{
  "model": "class-conditioned image diffusion model",
  "image_size": 48,
  "horizontal_flip": true,
  "conditioning": "class",
  "targets": ["family"],
  "activation": "gelu",
  "pixel_unshuffle": 2,
  "scale_shift_norm": true,
  "attention": true,
  "nesterov": false,
  "steps": 6900
}
Rows from block 7 of a small class-conditioned image diffusion model, named by matrix and row number. Rows with one number belong to one channel. Each number is 128 + 32 x the weight over its row's rms, rounded and kept within 0 to 255. All counts start at 0. After the name is the row's rms in percent of the matrix's.
Before each channel's rows are labels from the 100 images, of 14976 (inputs lightly noised), where the channel reaches its highest value: "colour at peak" is the nearest of a few named colours to the mean colour under the peak. Only what is clearly more common there than usual is listed. The data: photos of arthropod specimens (BIOSCAN-5M).
# convs0: first 3x3 conv (model.mid.2.convs.0.weight, 192x192x3x3, each kernel summed), inputs 0-63
# convs1: second 3x3 conv (model.mid.2.convs.1.weight, 192x192x3x3, transposed, each kernel summed), outputs 0-63

colour at peak: white
convs0.70 084 [ 97 170  68 169 183  79 157  98 153 115  83 143  58 149 202 150 113 145 151 156 141 127 100 142 113 121 142 128 128 116 100  92 166 170 175 167 139 161 108  42 100  89 206 130 103  63 117 144 141 106 174 122 135 124  91 127 125  91 103  78 127 115  88 110]
convs1.70 085 [120 153  56 106 134 156 128 147 129 124 152 100 208 112 105 113 162 127 114 105 136 110 123  94 116 131  96 120 132 178 136 123 171 100 146 110 125 126 163 163 130 120 145 101 165 112 123 106 117  91  75 162 120 131 225 121 143 172 149 112 176 164 123 148]

colour at peak: pink
convs0.159 102 [153 156  86  96  87  87 132 164 136 146 148 197  52 159 177 170 101 104  75 125  72 134 133 109 146  99  90 106 147 115  84 142 165 154 190 108 154 142  88 135 127 102  94 142  98 117 142  99  91 144 136 122 143 122 152 169 128  39 131 190 151 163 141 113]
convs1.159 122 [ 90 162 182 146  71 116 163 152  94 157 114  38 179 168 135 128 168 112 116 126  90 141 141 139  77  98 174 122  72 164 155 168  77  81 136 128 139 116 154 131 141 135 177 107 131 173 173  86 134 121 136 177 112  93 117  91  91 180 124 141  87  97 160  98]

colour at peak: white
convs0.163 126 [ 44  81 157 173 171 132  52  87 152 158 134 124 174 123 117 150 133 148 134 177 118 169 121 106 108 169 110 129 104 131 116  94 142 117 122 101  95 123 105 117 142  89 104  82 144 123 115 105  77 203 153  54 124 128  95 160 146 185  99 136 193  86  98 154]
convs1.163 102 [197 143 125 111 107 170 205 153 164  65 129 110 141 177 137  94 117  74 203 107 172 208 114 125 146  91 133 121 136 131 151 131 107 180 128 160  87 156 157 139  87 139 124 132 103 135 175 178 192  53 118 164 146 146 133  85 130 102 124 169 121 132 166 166]

colour at peak: white
convs0.164 087 [137 127 166  95 101 105  95 101 111 147 104 176 130 146 121 135 154  72  63 164 108 132 153 180 125 144 143 117  81  82  84 167 120  83  68 147 143  96 132 116 144 169 143 131  92 134  76 149 111 160  89 164 101 144 190 106 143  82 148 122 158 163  60 146]
convs1.164 082 [121  74 132 124  79 124 140 126 107 157  89 138 135  96  82 125 168  89 142 115 107 133 129 125  82 155  87 160 118 103 137 156 132 136 124 106 188 171 140 131 165 139 101 151 190 130  98 116 116  79 140 114 112 132  82 222 112 162 140 177 153 181 194 111]

colour at peak: grey
convs0.127 103 [103 136 112 136 176  77  84 123  91 164 134 136 138  92 155 123 151 148 119  95 170  68  84 106 161 131 166 132 124 111 135 133 142 159 110 176 161 166 139 158 152  88 186  78 158 126 133 175 164 142  98 150 129 160 180  99 130  53 120  83 141 110 186 128]
convs1.127 098 [150  99 104 151 156 147 171 117 172 168 111 173 130 102 119 106 161 149 123 142 144 185 167 128  99  77 106 163 174 118 189 173 152 110 142  91 105  68 128 145  77 133  80 151 124 110 113 112  86 153 176 110 140 106  73 102 138 188 165 101  66 178 103 197]

colour at peak: pink
convs0.116 083 [140 128 121 133 207 151 137  80 183 160  97 158 117 186 157 144 154 161 177 128 103 139 131 146 102 124 117 111 182  79 183  97 167 131 128 132 143 149 138 114 107  98 141 104 132 134 103 135 116 118 100 143  61 105 148  95 137 150 117 128 148  83 143 134]
convs1.116 109 [121 146 124 127 143 144 103 142  47  76 124 118 133  68 156 157  27  88 183 162 140 159 128  87 150 111 151 144 111 120 127 153 122 105 118 160 116  93  82 115  82 161  84  75  99 154 108 142 153 103 134 133  67  84 130 173  91  93  75 128 141 171  96 111]

colour at peak: pink
convs0.187 082 [116 163  59 162  90 119 123  61 114 177  93  84 111 175 150 143 118 143 149 121 111 134 112 166 127 142 115 188 157  95 131 127 109  97 141 114 106 143 116 123 128 125 129  77 107  81 178 136  74 121 153 145 138 110  76 174 132 169 161 118 122 113 111 172]
convs1.187 097 [171 124 160  97 194 111 115 133 152 112 134 121  77  81  70 147 130 116  99 109 195  91 109  81 109 125  93 110  70 152 139 155  71 135  77 154 144  97 105 106 127 166 135 151 105  92 128 165  96 106 207 145 210 126 100  67 159  92 133 125  78  98 178 141]

colour at peak: grey
convs0.38 092 [141 146  86 146 178 132 189 121 147 100  92 156  99 160 141 114 101  86 142 162  91 114 154 113 185 152 128  98 155  91 139 156 154  85 107  93 117 106  80 152  83 154  94 140 179 168  33  89  53  85 140 113 178 217 131 103 138 132  83 102 158 112 168 117]
convs1.38 098 [118  94 148 133 113 122 112 162 141 188 107  78 192 161 135 130 181 151 175 139 104 154 171 160  52 147 113 166 157 150 203 143 129 105 118 125 146  74 145  93 140  83 197 124 119 119 151 111 114 181  60 140 153  96 141 113 144 174 176 128 163 109  64 104]

colour at peak: grey
convs0.34 090 [160 150 143 146  85 115 137 115 122 130 144 132  48  81 106  95 151 162 152 183  74 153 131 166 142 111 209  96 164 131 132 118 127 132  61 177  79 152  97 142 105 155 114 109  75 142 130 108 149 147 145 211 106 127 153 129 171 147 147 122 130  99 178 130]
convs1.34 094 [ 76 106 209 114 158 105 114 106 122  99 132 118 190 121 159 144 144 187  88 123 147 121 148  91  94 108 103 185  50 145 142 160 129 182  91  92 104  98 146 124 125 143 162  96 152 221 157 143 125 142 116 112 162 163 143  89  65 154 101 127 103 109  99 143]

colour at peak: grey; brown
convs0.91 206 [133 140  99 180 156  93 104 147 154  61  94  92 115  82 168 127 142 124 157 118 138 142 152  90 140 147 173 144 115 164 173 120 127 146 112  90 115 126 172 141  98 110 163 156 108 128 119 131 199 147 119 121 105 163  94 101 141 189 122 119  79 128 103 153]
convs1.91 083 [ 90 118 127 135 111 181 123 144 121 162 167 115  79 166  80 126  95  94 103 116 120 116 149 135  85 130 118  83  57 157 136 135 140  94 169 101 121 126 142 150 150 105 162 112 132 155  92 131  84  87 113 160 161  87 178 120 148  80  87 126 126 110 114 114]

colour at peak: white
convs0.51 097 [ 85 162 128 115 146 147 123 111 112  79 126 105 159 149 177 151 100 105 161 101 175 100 160  70 174 117  72 129 100 131 107 121  76 166 141  94 142 134 167 103 111 129  89  98 136 147  98 163 108 140 166  83 163 137 123 119 107  94 192  86 100 129 193  93]
convs1.51 084 [122 171 144 177 113 104  87 137 160 123 129 123  82 123 107  73 148 135  94 177 105 125 130 193  79 107 125  99 156 108  73  79 197 134 130 186  96 157 134 155 139 133 193 135 127 108  92  96 137 139 129  87 103  53 131 162 111 149 133 154 162 154  94 123]

colour at peak: grey
convs0.98 117 [169 121  82 167 160 127  99  76  92 147 128 106 107 124 140 166 160 105 148 158 168 153 180 139 194 160  44  96 153 115 136 109 171 140 147 119 110 129 159 112 153 115  70 139  92 112 152  78 156 203 116 109  94 138  89  66 132 168  67 170  80 123 184 130]
convs1.98 102 [ 98 159 118 141 103 142 144 130 137 120 140 160 154 155 140  82  60 171 125 138 129 194  81 135  75 118 161 110 127 177 154 142  80 142 113 114 127 173 120 135 109 133 152 129 165 128 111 157  75  89  85 139 138 128 177 158 154  73 146 102 163 104  94 155]

colour at peak: grey
convs0.77 129 [124 113 110 133 123 144 182 114 121 164 157 113  92 118 136 158 119 110  70  88 155 161 125 121 145 142 161 139 188 138 122 108 123 113 134  71 146  97  84 132 146 131 122  62 147 109  87 138 112 145 115 169 154 156 126 103 110   0 113 129  94 136 170 113]
convs1.77 127 [104 139 162  78 119  59 110  83 169 151 142 167 110 147 131 116 137 169 200 131  86 120 155 109 109 114 109 143 137  85  67 155 128 126 141 162  69 140 149 118 106 132 125 141 134 208 153 110  99 155 166 143 164  94  78 169 126 166 155 119 123 128 118 117]

colour at peak: grey
convs0.12 117 [105 108 124 158  73 142 130  61 145 116 104  98 120 121  55 124 142 157 202 143 155  82 100 140 161 188 119  98 127 104 110  93 139 152 114 137 151  86 142  68 175 113 157  42  95 135 155 139 149 136 115 123 129 135 105  76 175 151 105  98  70 111  77  83]
convs1.12 088 [126 125  87 135 131 145 113 218 132  93 165 177 122 152 118 102 148 112  73  63 144 177 148  95  43  96 139 137 133 141 180  91 172 158 182 111 144 184 164 144  73 130 139 202 109 146 153 153 105 112 113 112 103 183 149 151 135 121 115 119 144 140 139 156]

colour at peak: grey
convs0.75 101 [143 128 160 138 132 145 142 182 188  98 101  85 109 146 136 179 112  82 156 133 185 121 136 125 117  99 155 127 101 108 133 140 158 123 113 113 126 133 153 111 111 151 148  87 152 138 138  67 197 135 160 146 175  60  65 106 123 124 126 154  91 102 123 149]
convs1.75 101 [122 142 130 157 170 124 139 125  51 172 157 156 143  99  91  81 138 183 115 109  67  87 150 100 107 108  57 162 108 104 172 105 100 120 171 133 114 143 169 165 195 137 147 124 100 138 183 190  74 162  92 112  92 132  94 116 121 132 129  80 156 164  97 144]

colour at peak: grey
convs0.44 156 [180  89 172 151 167 123 102 152 113  82 127 116 132 130  99  84 105 158 144 130 138 137 161 110 250 173 182 153 192 119 127  98 114 137  96 141 135  93  95 109 138  64 144 186  96 104 109 142 131 153 105 151 106 149 167  92 187 138 132 133  64  89 139 118]
convs1.44 093 [ 52 133 110 149 137 146 150 125 121 156 166 104 138 132 164 112 128  82 149  89 161 144 115 182  78  92  90 124 104  90 116 169 135 127 179  95 134 187 107 151 180 154 124 128 161 176 130 106  99  73 129  85 136 114 130 130 165 137 118 153 154 137 127 142]

colour at peak: white
convs0.15 099 [164 199  73 130  67 174 142 129 149  89 130 138 153 138 148 116 136 101 101 114 174 100 153 155 150  97 197 155 116 107 142 223 118  90 128  72 112 165 200 123 127 105 120 146 141 124 118 127 144 113 134 137 169 171  97 115 106  90 159 160 143  95 119  40]
convs1.15 096 [ 69 156 100 109 115  89  82 108 173 180  85 172 107 175 119 116  95 163 125 166  94 139 130 149 135 177 101 125  73 134 120 143 109  51 112 166 130 103  72 178 149 108 150 122  74 137  91 105 142 161 115 120 183  89 140 119 131 111 137 135  53 181  97 193]

colour at peak: white
convs0.68 088 [139 128 108 171  99  88 168  99 104 122 182  90 111 120 156 160  85 151 145 137 122 167 123 140 105 126 144  89  89 110 118  77 109 108 101 127 155 147 198 127 127  90 150 116  86 152 151 131 175 143 124 187 135 134 173 170 119  95 125 152 137 115 126 115]
convs1.68 114 [151 123 130 150 128 132 136 151  85  71  96 136 124 125  95  99 167  89 111 147 154 139 146 102 101 126 132 144 181 109  95 162 111 169 108 130 110 126  57 142 111 102  99 151  86  92 100 115 100  77  69 172 128 179 109  96 168 143 137 134 161  78  87 109]

colour at peak: white
convs0.183 105 [134 136  85 108 117 131 154 132 185 156 113 125  53 121  91 187 160 131  59 115 154  89 147 128 150 111 121 143  96 145  81 150 173 109 115 135 134 123  97 103 152 103 149  98  69 134 113 147 150 110 117 136  75  99 127 128 131  62 154 115 102  97 121 102]
convs1.183 104 [121 116 186 116 119 118 115 139 158 146 176  47 145 131 143 139 115 108 171  77 132  67 160  86 119 187 125  90 106 144 137 166 133 107 151 109  73 109 175 164 185 107  93 134 102 173 160  72 171 181 141 128 135 127 141 110 137 161 109 151  82 147 167 131]

colour at peak: grey
convs0.184 098 [151 134 164 151 147 173 162 102 135 131  63  90 171 146  80 157  62 167 194 156 109 118 106  96 131 116 122 131 112 111 131 139 125 153 146 142 158  52 127 119 125 134  85 150 123 142 196 167  76 131 174  78 137 120  78 148  91 131 131 105 113 120 136 148]
convs1.184 101 [114  99 120 109 116 168 145 153 190 127 190 208 168  92 132 126 124 147 117 128 166 151  59 152 141 108 148 115 156 162 142  64 188 167 127 158 121 164 119 135 106 135 139 114 137 135 112 141 140 167  98 163 138 163 214 144  84 106 147 145 203 139 119  97]

colour at peak: white
convs0.139 099 [139 126 137  93  83 106  85  97 125  85 129  91  99 150 142 122 139  99  73 176 113 136  71 151 163 110  57 120 113 189 119 153 179 101 124 131  77  97 154 151 162 149 128 133 157 199 111 156  91  95 171 126  86  92 201 109 126 135 159 135 108 123 169 142]
convs1.139 094 [114 144  99 170 124 133 150 184 134 157 119 156 120 133 161 116 103 117 100 170 146  76 142 138 138 111 147 129 178  78 116 141 160 111 141 177 167 131 107  91 123 161  84 131  66 124 213 136 117 194 101 107 165 123 108  95 116 124 115 114  86  45 109  93]

colour at peak: pink
convs0.95 096 [161 138 154 162  72 155 140 117 131 137 125 170 176 178 134 162 145 107 195 130 117 124 107 130 114 133 134 114 163 100 123 108 128 127 105 158 118 117 170 129 128 126 142 109 148 204 120 110 122  90 122 110 189 129 112  78 149  75 133 164 141  91 119 150]
convs1.95 091 [ 68 118 128 155 155 104 106  77 138 102 181 128  95  87 139 104 164 124  82 176 191 130 107  97 117 137 173 150 180 157 177 132  89 157 133 144 168 102 155  85 139  79 157 131 109  81 112 100 110 136  96 122 129 104 167  49 152 196 130 131 156 128 131 159]

colour at peak: grey
convs0.66 090 [ 98 130 131 136 127 115 171  62 119 147 130 110 148  85 180 182 133 100 138 124 114 153 130  88 156  92  94 202  76 120 186 127 151 130 137 116 133  93 127 160 157 136 165 138  90 153 142  49 129 162 204 173 132 140 141  90 157 111 142 114 117 141  69 138]
convs1.66 106 [110 142 125 131 186 100 126 121 165 146 182  70 139 117 151 182 104 128 113 132 158  93 170 165 127 171 171 159 185 165 170  95 162 127 120 132 125 139 126 131 142 148 142 120 205 158 103 161 148 140  94 135 119  59 161 103  50 146 120 102  88 165 127 141]

colour at peak: white
convs0.9 094 [116 166 131 156  75  95 162  82  95 119 152 134 135 145 124 151 150 143 181  73 173 102 106 111 128 139  81 162 107 156 171 151 161 127 150 154 116 129 146 129 133 147 171 103 184 155 103 121  82 147  95 115 183 176 110 172 185 165 161 132 126 137 126 161]
convs1.9 097 [150 124 110 156 189 150  64 150 190 153 117 102 135 129  67 117 120 132 162  89 140 212 207 154 151 101 133 133 165 129  99 105 141 114 101 157 129 140 109 157 133  86 107 144 120 107 181 157 155 160 155 105 146  40  90  91 129 165  76 155 129 119 119 163]

colour at peak: white
convs0.87 100 [111 146 109 119 112 115 198  95 141  92 140 161 151 102  93 124 168 138  42 102 209 158 174 116 114 130 137 128  94 185 114 113  92 154  81  99  80 123 160 108 183 114 117 143 153 104 125 108 106 135 110  88 120 129 185 115 110 137 119 140 139 166 102 104]
convs1.87 085 [123 146  77 147 130 142  90 136 150 138 116 139 125  88 121 112 115 122 163 131  62  84 124  92 160 145  97 181 113 109 142 151 114 128 162 151  40 107 144 103  95 158  94  96  71 121 138 152 162  73 128 151 131 115 193 127 169 180 130 135  98 112 106 137]

colour at peak: grey
convs0.150 112 [122 145  92 125 120 128 118 121 113 130 100  73  91 165 142 107 175 130 149 110 150  27 161 106 138  86  77 166 104  76 119 138 114 180 109 136 129 175 113 154 130 101 103 168 152 118 110 131 183 150  78 116  35 118 194  98 110 116 167 132  99  98 110 175]
convs1.150 097 [156 122 142 154 172 170 125 186 163 149 130  97 119 110 113 189  76 106  39 123  82 108 122 151 149 166 184  87 104 182 116 175 189  77 153 171 106  83 122 173 133 175 156 133 183  96 137  94 125  93 148  81 157 132  72 112  96 143  79 126 125 141 114 101]

colour at peak: white
convs0.67 112 [197 128 152 106 135  98 131 128 127 147 107  92  68 155 119 114 168  37 130 102 144 107 124 164 158 113 176 148 129 177 135 123 142 103  94 183 116 168 110 134 125 177 140 149 103  87  43 105  86 159 140 164  97 136 122 139  90  29 140 118 129 155 115 143]
convs1.67 102 [ 58 131 113 163 150 191 148 106 133 169 100 167 182  81 121 124  75 171 116 129 119 177  95 134 155 146 121 129 128 101 130 123 183 164 134 156 116  91 165 100  83  93  98 111 106 129 112 110 130  69 117 112 179 109 129  76 182 166  86 138 147 162 150 180]

colour at peak: pink
convs0.61 082 [ 70 102  93 111 133 141 154 130 162 104 171 133 129 161 130 113 119 120 188 115  75  67  83 118 117 168 145 135 131  98 199  92 137 156 126 145 167 111 122 163 147  82 150 113 144  48 147 126 181  72  84 118  97 129 150 157 122 149  80 126 134 116 170 114]
convs1.61 092 [ 69 123 112 154 106 139  80  99  90 151 127 119 126  79  92 177  90 107 146 128 174 162 180 176 152 130 119 117 184 154 149  95 105 136 163 139 141 137 121  97 166 158 170 150 126 112  88 147  97 209 146 134 104 112  98 126  83 146 148 112 166 173  99  73]

colour at peak: white
convs0.109 097 [121 100 155  82 175 142 115 171 140 152  67  99 123 143 130 155 176 137 142  96 118  93 195 104 174 110 148  79 104  81 145 152 133  63 194 118 138 128 119  99 124 132 140 103 116  98 200  91 129 170 108 176 168 176 185 144 142 123  88 140 121  72 138  74]
convs1.109 088 [122  76 111  66 115 146 127 127  91  71 107 116 165 145  86 140  69 117 129 174 111 131  29 113 148  96 165 145 104 190  68  87  99 182 120 117  84 117 145 113 139  99 191 143 128 121 110 137 154  88  94 111 119 172 152  65 115 131 135  95 100 132 114 123]

colour at peak: white
convs0.131 139 [162 155 103 163 137 112 116 132 196 140  89 101 163 145 103 152 172 127 131 164 144  99 149 120 142 153 149 130 219 121 120 115 105  95 131 102 124 126 120 157 127 157 114  90 115 167  71 159 199 107 100  92 112 133 112 163  85 133 127 163 163 117 112 152]
convs1.131 094 [107  68 147  87 135 163 105 103 109 166 170 216 120  97 151 101  95  77 144 110  88 125 100 125  87  86 128 154  62 101 100 101 171 134 147 179 124  83 129  94 157 157 120 115 159  93 120 139 140 129 110 103 100 103 145 167 101 105 169 100 137 101 122 136]

colour at peak: pink
convs0.28 093 [ 90 134 176 113 102 112 197 119 144 142 147  73 130  91 164  98 132  97 132 141  89 221 134 153  77 121 118 118  92 105 107 107 183 101 106 145 139 143 145 132 150 120 134 117  95 205 113  74 135 129 156 128  92 171 180 106 129 138 128  99 133 206 132 128]
convs1.28 107 [100 164 125  83 184 107  73 150 130 117 162  83 110 174 153 139 134 175  93 109 115  96  88 112 104 110 135 187 170  89 197 161 140 149 123 127 178 119  82 118 123 129 117 163 153 129 159 133 180 125 127 127 163  87  87 142 122 160 136  73 135  82  89 100]

colour at peak: white
convs0.155 113 [133 205 107  99 119 167 119 157  94  85 124 126  89 172  86 152 168 169  56 172  93 110 145 137 142 119 144 168 158  84 155 127 110 132 163 108 177 155 126 132 174 184  97  91 150 114 139 146 189 112 105 143 141 116 136 137 155 218 123 128 144  84 146  71]
convs1.155 101 [ 81  62 103  89 100 166 187  87 144  77  86 163  91 110 143 115 126  90 134 101 164 119  58 146 109 123 121 137 108 104  79  58 143 175 112  55 142 124 105 100 127 131 104 142  98 121  90 100 113 136 157  92 117 159 145 124  98 113 131 152 126 154 135 175]

colour at peak: white
convs0.105 109 [ 96 113  93 149 105  73 169 123 144 148 130 121 110  96 113 121 147  91 142 158 142  79 152 176 102 118  86 106 117 126 155 110 170  59 150 164 115  82 138 101  75 118  93 174 176 130 173 157 158 144 142 160 101 159 165 136  98 123 120  98 121 124  50 113]
convs1.105 107 [140  86 126 150 137 129 153  95 129 115 139 157 168 195 162 111 145  92 182 134 163 130 168 165 204 186 136 181 116 159 169 170 149 103 128  99 125 128 172 146 138 104 116 111 101 126 113 126 113 150 138 140 131 147 121  83 149 104  74 145 126 101 127 148]

colour at peak: white
convs0.156 113 [142 150 128 147 134 106 122 103  83 246 144 132 225 104 106 168 117 121 143 131  82  59  97 112 123  56 122 198 191 172 147 159  67  96 108 119 123 119  79 123 115 164 110 160 127 116  87 154 125 125 105 165 155 123 133 150 120 140 211 122  98 128  93 128]
convs1.156 097 [111  82 195 162 133 134 179 121 128  54 102 106 113 171 193  95 138 141 136 122 142 116 124 105  99 141 105 104 134 127 134 134 165 174 152 131 181 142 114  95 135 114 138 120 104 157 151 141 171 124 178 122 106 191  71 171 104 136 158 180 146 148 175 170]

colour at peak: pink
convs0.19 096 [106 133  88 145  75 140 157 134 133 114 149 136 142  91 106 121 116  79 116 175 130 175 121 203 131 109 157 142  46  70 108 127 127 104 103 100 149 149 187  95 119 104 143 157  97 110  81 146  92  96  89 163  95  92 150 101 148 166 100 134 133  98 159 137]
convs1.19 097 [178 140 165 141 128  66 133 132  51 132 144  78 146 149 113  80 157 126 163  89 173 127 123 148 115 131  91 139 153 123 185 179  85  99 189 150 122 139 138 171 117  97 113 138 157 164 150 164  57 211  91 108 140 112 110 139  88 137 189  86 123 128 141 162]

colour at peak: grey
convs0.13 107 [113 184  81  74 136 128 112  90  63 114  98 114  97 118 159 164 122 116 178 134 149 138 132  69 123 152 144 152 160  88 131 118  89 134 136 101 154 115 103 151 124 124 134  55 115  94 102  76  95  81 164 116 158  84 162 136 168 171 151 164 103  80 130 130]
convs1.13 097 [ 82 178 138 152 165 123 149 137 146 147 162 129 101 124  92 142 138 128 101 109 158 137 169 199 194 100 110 103 146 166 121 122 191 180 121 125 121 153 201 105 162 137  98 130 131 184 124 146 182 164 148 124 141 115 132  86 111 114  76  76 176  95 199 132]

colour at peak: grey
convs0.36 091 [103  81  89  66 155 119 157 151 138 123 179 112  91 177 189 164 113 132 132 149 135 143 148 118 128  92  97 151  94  95  85 165  90 134 126 156 101 190 142  44 159  93 131 107 102  60  93 132 135 136 104  95 154  94 161 120 140  73  79  79  73 131 131 111]
convs1.36 092 [139 138  99 121 104 115  87 186 125  83 128  58 176 125  85 123  90 112 161 123 104 120 139 139 148 159 146  97 197  83 147 102 126 152 138 135 197 165 142 151  92 113  99 154 185 163 179 154 131 147  92 132 147 146 139 154 131 118 141 127 126 122 140 169]

colour at peak: white
convs0.120 114 [155 124  72 199 100  83 120 107  94 159  84 179 127 103 185 153 172  79 158 133 162 139 150 137 177 167 166 114 138 151 121  79  84 128 110 161 158 125 167 122 133 121 148  81 152 113 102 108 118 127 100 126 178 136  78 130 133 168 124 107  59 198 173 126]
convs1.120 098 [124 141 132 133 132 124 109 170 136  92 135 119 100 175 125 130 102 121  82 108 132  65 138 117  92  99 120 163  88 119 127 142 171 162 125  52  72  73 111 131 123  97 173 131 145 132 163 154 132 133 151 141  94 141 152  95  90  42  93 141 124  55  89 172]

colour at peak: white
convs0.140 105 [ 94 120 165  90 190 118  86 255 128 129  84 162 147 152 128 182 115 124 141 122 103  67 135  98 131 184 149 163 101  99  76 122 102  79  98 110 142  99  86 121  84 126 131 148 169 115 150 101  97 152 145 147 113 101 169 108 121 116 106 115 134 105 154 160]
convs1.140 091 [136 157  80 157  64 162 171  79 114  87 140 133 162 128 144  22 184  99 155 127 134 130  96 137  79 132 112 124 161 139 157  51 143 137 159 130 152 135 127 123 155 103  95 172  98 188  80 155 144 123 132 112 116 143 139 178 102 121 141 117 132 133 117 104]

colour at peak: white
convs0.126 101 [ 98 172 125 127 131 124 168 162 114 167 164 126 134 138 160  77 164 157 134 130 175 174 119 111 132 148 210  77 180 197 113  68 139 103 196 105 212 168 152 147 179 176 123 110 138 137 115 110 186 141 131 147  66 151 126 176 172 130 104 118 147 103 104 110]
convs1.126 104 [110 149 110 123 135 195 158  87 164 126 110  86 117 140 129 138 120 156  97 121 109  73 159 176 126 109 131 164 111  94 166 128 101 113  96 144  64  99 175 149  65 148 121 145 144 127 109 166 129  63  64 137  66 124 143 118 125 130 158 148 111  95 186 170]

colour at peak: pink
convs0.113 075 [139 149 120 107  98 139 184 135 118 146 129 135 138 134 106 116 141 108 112 144 172 207 151 164 132 133  62 159 161  90 125 150 138 130 199 108 129 146 111 140 110 117 116  96 111 152 108 120 133  98 103 115  86 149 115 112 109 135 136  50 169 168 100 101]
convs1.113 112 [141 105 104  75 104 120  85 161 123 159  89  46 120 150 133 139 129 114  75 115 120  19  88  97  99 126 110 134 128  99  92 140 156 105 128  87 131 109 165 155 197  96 146 112 114  85 109 134 118 117  94 205 117 120 120 105 155 115 100 145  75  78 136 170]

colour at peak: grey
convs0.154 091 [127 111 200 146  72 129 172  69 157 109 170 140 160 113 126 118 146 155  89 164 111  72 145  99 148 113 184 115 154  89 114 108 116 200  94 129 118 132 169 204 174 129 118  90 101 123 165 122 190 102 175 104 105 163 120 160 107 158 113 103 133 135  91 126]
convs1.154 081 [142 177 137 104 186 172 110 160  88  96 135 133 112 115 130  87  81 146 165 116 147 109 158 149 109 133 139 139  83 111 164 159 126 135  91 152  92 133 105  92 117 125 120 153 134 116 103 188  34 176 143 132 121 163  92 123 184 119  86 121  84 102 198 139]

colour at peak: white
convs0.31 160 [174 111 119 132 154 128 106  75 118 154 131 120   9 101 118 157 141 117 139 137 141 125 140 132 148 112 166  95 230 132 102 117 144 142 115 119 131 161 108 105 142  63 100 117 141 123 115 121  98 135 155 126 142 160 159  87 137   0 125 123 151 146 153  78]
convs1.31 111 [116 167 150 151 142 137 166 135 139 141 156 150 152 148 115 199 134  87 165 167  89 147 189 134  98 181  32 179  41  97 129 190 119 133 111 165 118 102 146 104 161  66 136 100 141 143 133 108 143 116 158 131 148 119 111 119 147 126 136 146 133  94 156 138]

colour at peak: grey
convs0.124 130 [190 116 102 169 153 135 124 125 135 178 132  93 152 141 145 103 101  90 231 142 107  96 142  99 174 141 151 148 193 177 125 134 110 106 105 106 151  98 148 111 132 117 167 119  53 104 111 173 160 112 144 119  82 160 126 122 166 160  80 145 100 149 126  92]
convs1.124 084 [107 150 231 109 128 141 141  92 110 154 132 116 124 154 134 116 109 160 100 104 120 150  93 171 130  62 173 152 129  71 103 131 159 167 141 191 156 165 137 137 159 106 149 163 158 121 180 128 127 146 135  95 124 158 130 152 170 116 165 169 183 141 129 142]

colour at peak: pink
convs0.125 113 [125 172 120 127 174 130 117 145 171 138 149 118 214 139 162  98 153 144 135 112 178 150 111 136 139 149 115 150 198 169 136  97 143 116 157 106 211 145 178  61 168 117 111 137 117 170 115 108 110 171 169 141 132 148 155  96 133 170 120 110 141 135 169 100]
convs1.125 106 [150 128 118 108 105 126 195 112  59 139 112 113 145 178 160 152 141 135 143 147 103 110  94  73 102  85 183 118  84  92 161 149 137  91 106 162  65  91 107 148 108 118 159  92 152 113 126 139 142 156  77 121 105  82 158 165 151  53 124 161  97 148 131 161]

colour at peak: pink
convs0.49 079 [ 69 181 118 182 149 124 119 111 152 127 131 143 160 156 107 146  84 159 176 136  87 141 157 161 107 131 158 137 132 143 153 157 136 142  98 130 130 174 147 115 153  82 103  96 167 107 116  66 119 104  81 105  92  97 179  94 127 119 108 131 138 134 113 129]
convs1.49 109 [160 109 112 165 126  91  88 109 156 133 115  92 113 102 103  90 117 144 157 150  92 119 106 102 227  90 113 114 147 147 174  61 112 116 200  92  70 129 140 129 163 175 109 175 101 121 202 153 107 161 130 136  76 142 134 160 106 112 141  46  93 142 111 116]