From a checkpoint of a small class-conditioned image diffusion model.
Training: muon at rate 0.01, 6900 steps, batches of 128.
Data: trained on photos of arthropod specimens (BIOSCAN-5M), 195000 training examples.
Rows from block 7 of a small class-conditioned image diffusion model, named by matrix and row number. Rows with one number belong to one channel. Each number is 500 + 25 x the weight over its row's rms, rounded and kept within 0 to 999. All counts start at 0. Numbers have three digits each.
After each channel's rows are labels from the 100 images, of 14976 (inputs lightly noised), where the channel reaches its highest value: "top examples" is what is common among them. Only what is clearly more common there than usual is listed. The data: photos of arthropod specimens (BIOSCAN-5M).
# convs0: first 3x3 conv (model.mid.2.convs.0.weight, 192x192x3x3, each kernel summed), inputs 64-127
# convs1: second 3x3 conv (model.mid.2.convs.1.weight, 192x192x3x3, transposed, each kernel summed), outputs 64-127

convs0.92:514510475503507538518480508516533511503470474538489491495554544502501495517496526476441518508498488454543570490529498507465490480466456516520480520526494468465494470531485557468500500493480532
convs1.92:491476515476508494525504528485495503489512521496517483484434483511506491495528493501495545525474504518520483490528511511508479471509528517508461469529502538470501522536471424478506536459499506
top examples: order Coleoptera

convs0.177:529533506511476514530485515473519481496448523485538506538472535504510494439508514513496507449499458475519451488471507520496547514485482498526526490455468522518481554536456469534503444547502510
convs1.177:498522486517503517472499484504481512487486545491484512488526483486553513492515543489455512479527512515471537492525502490456470518507493493479468487521563506493514438516477516514496533501516499
top examples: order Hymenoptera

convs0.161:501493465517481528529503521466476507526504510544492507514475528391472529493514498492570501466519473473483479492499476455489517514481525468501518525522509522492481508485472471530476446518499473
convs1.161:468478547547472511512506493529503526531487454476486512497517524518483496486504504548497471524488506500511532520503490494548489475527444527480503487521495488463496498514505515502496527513489505
top examples: order Hymenoptera

convs0.143:507506518487477479515542460528491503514490523494477485483473499463467508488517466531495526516490514592501504506504492497542492566488471492493449483517497537553494505496496457535513518465469502
convs1.143:502489515492526506500475482483487487495467488494465547465509496547511471517501481519501501508523474491450489470478517509486528470501490511455484478511514463458500476501529518449503479509490465
top examples: order Coleoptera

convs0.17:509507541535485465481476410528513494513496462494513463514459469503511481470463524560473487489502530505558492508474575460500493506555487463539524480483512543506527505500497507496515474514483518
convs1.17:495521458483503512502522526482488504499525511539506472529476491519484505497485482464484474489466483468514501520525503548514528514461530516540468518546497458487454487511523530484497483504519494
top examples: order Coleoptera

convs0.187:534521501475440497468499553470494501536556476495498496538491523460457525517464512494530531503523449454526512500492534489481533490524508480459522524491458482502476504487530500543493509485527522
convs1.187:502515466509459488455523511536555511523484497486520510487506505469532454494503506464473535512511539501471498488507494467479521459464511465506461486493556516495467488546491534528520528495525500
top examples: order Coleoptera

convs0.61:501479501481490502495535481512486465491483500497610481503481509433498494467471493500519512498511497526537467531482449526462516480457522507487532520513523518494527504486510486503503461520473508
convs1.61:460518488492487503480500475496493528446481497522507541486474459533495513493540484524508515519518483510494493530521525503525504472493504472478531498494476473519459497534502524524556505514506426
top examples: order Coleoptera

convs0.91:476471474491491496487467503487527477479497501509455505472470494529513521521471460517456498498540579559440492499486492534493471495425476538495434500479514527540495512487522528507533496469514452
convs1.91:514523485476509523486552499498489485454468541526513524500504531495533505473535522486537498489469460460496517488516477452464456494466503474554557504523513500478502491507498506534423481505526483
top examples: order Hemiptera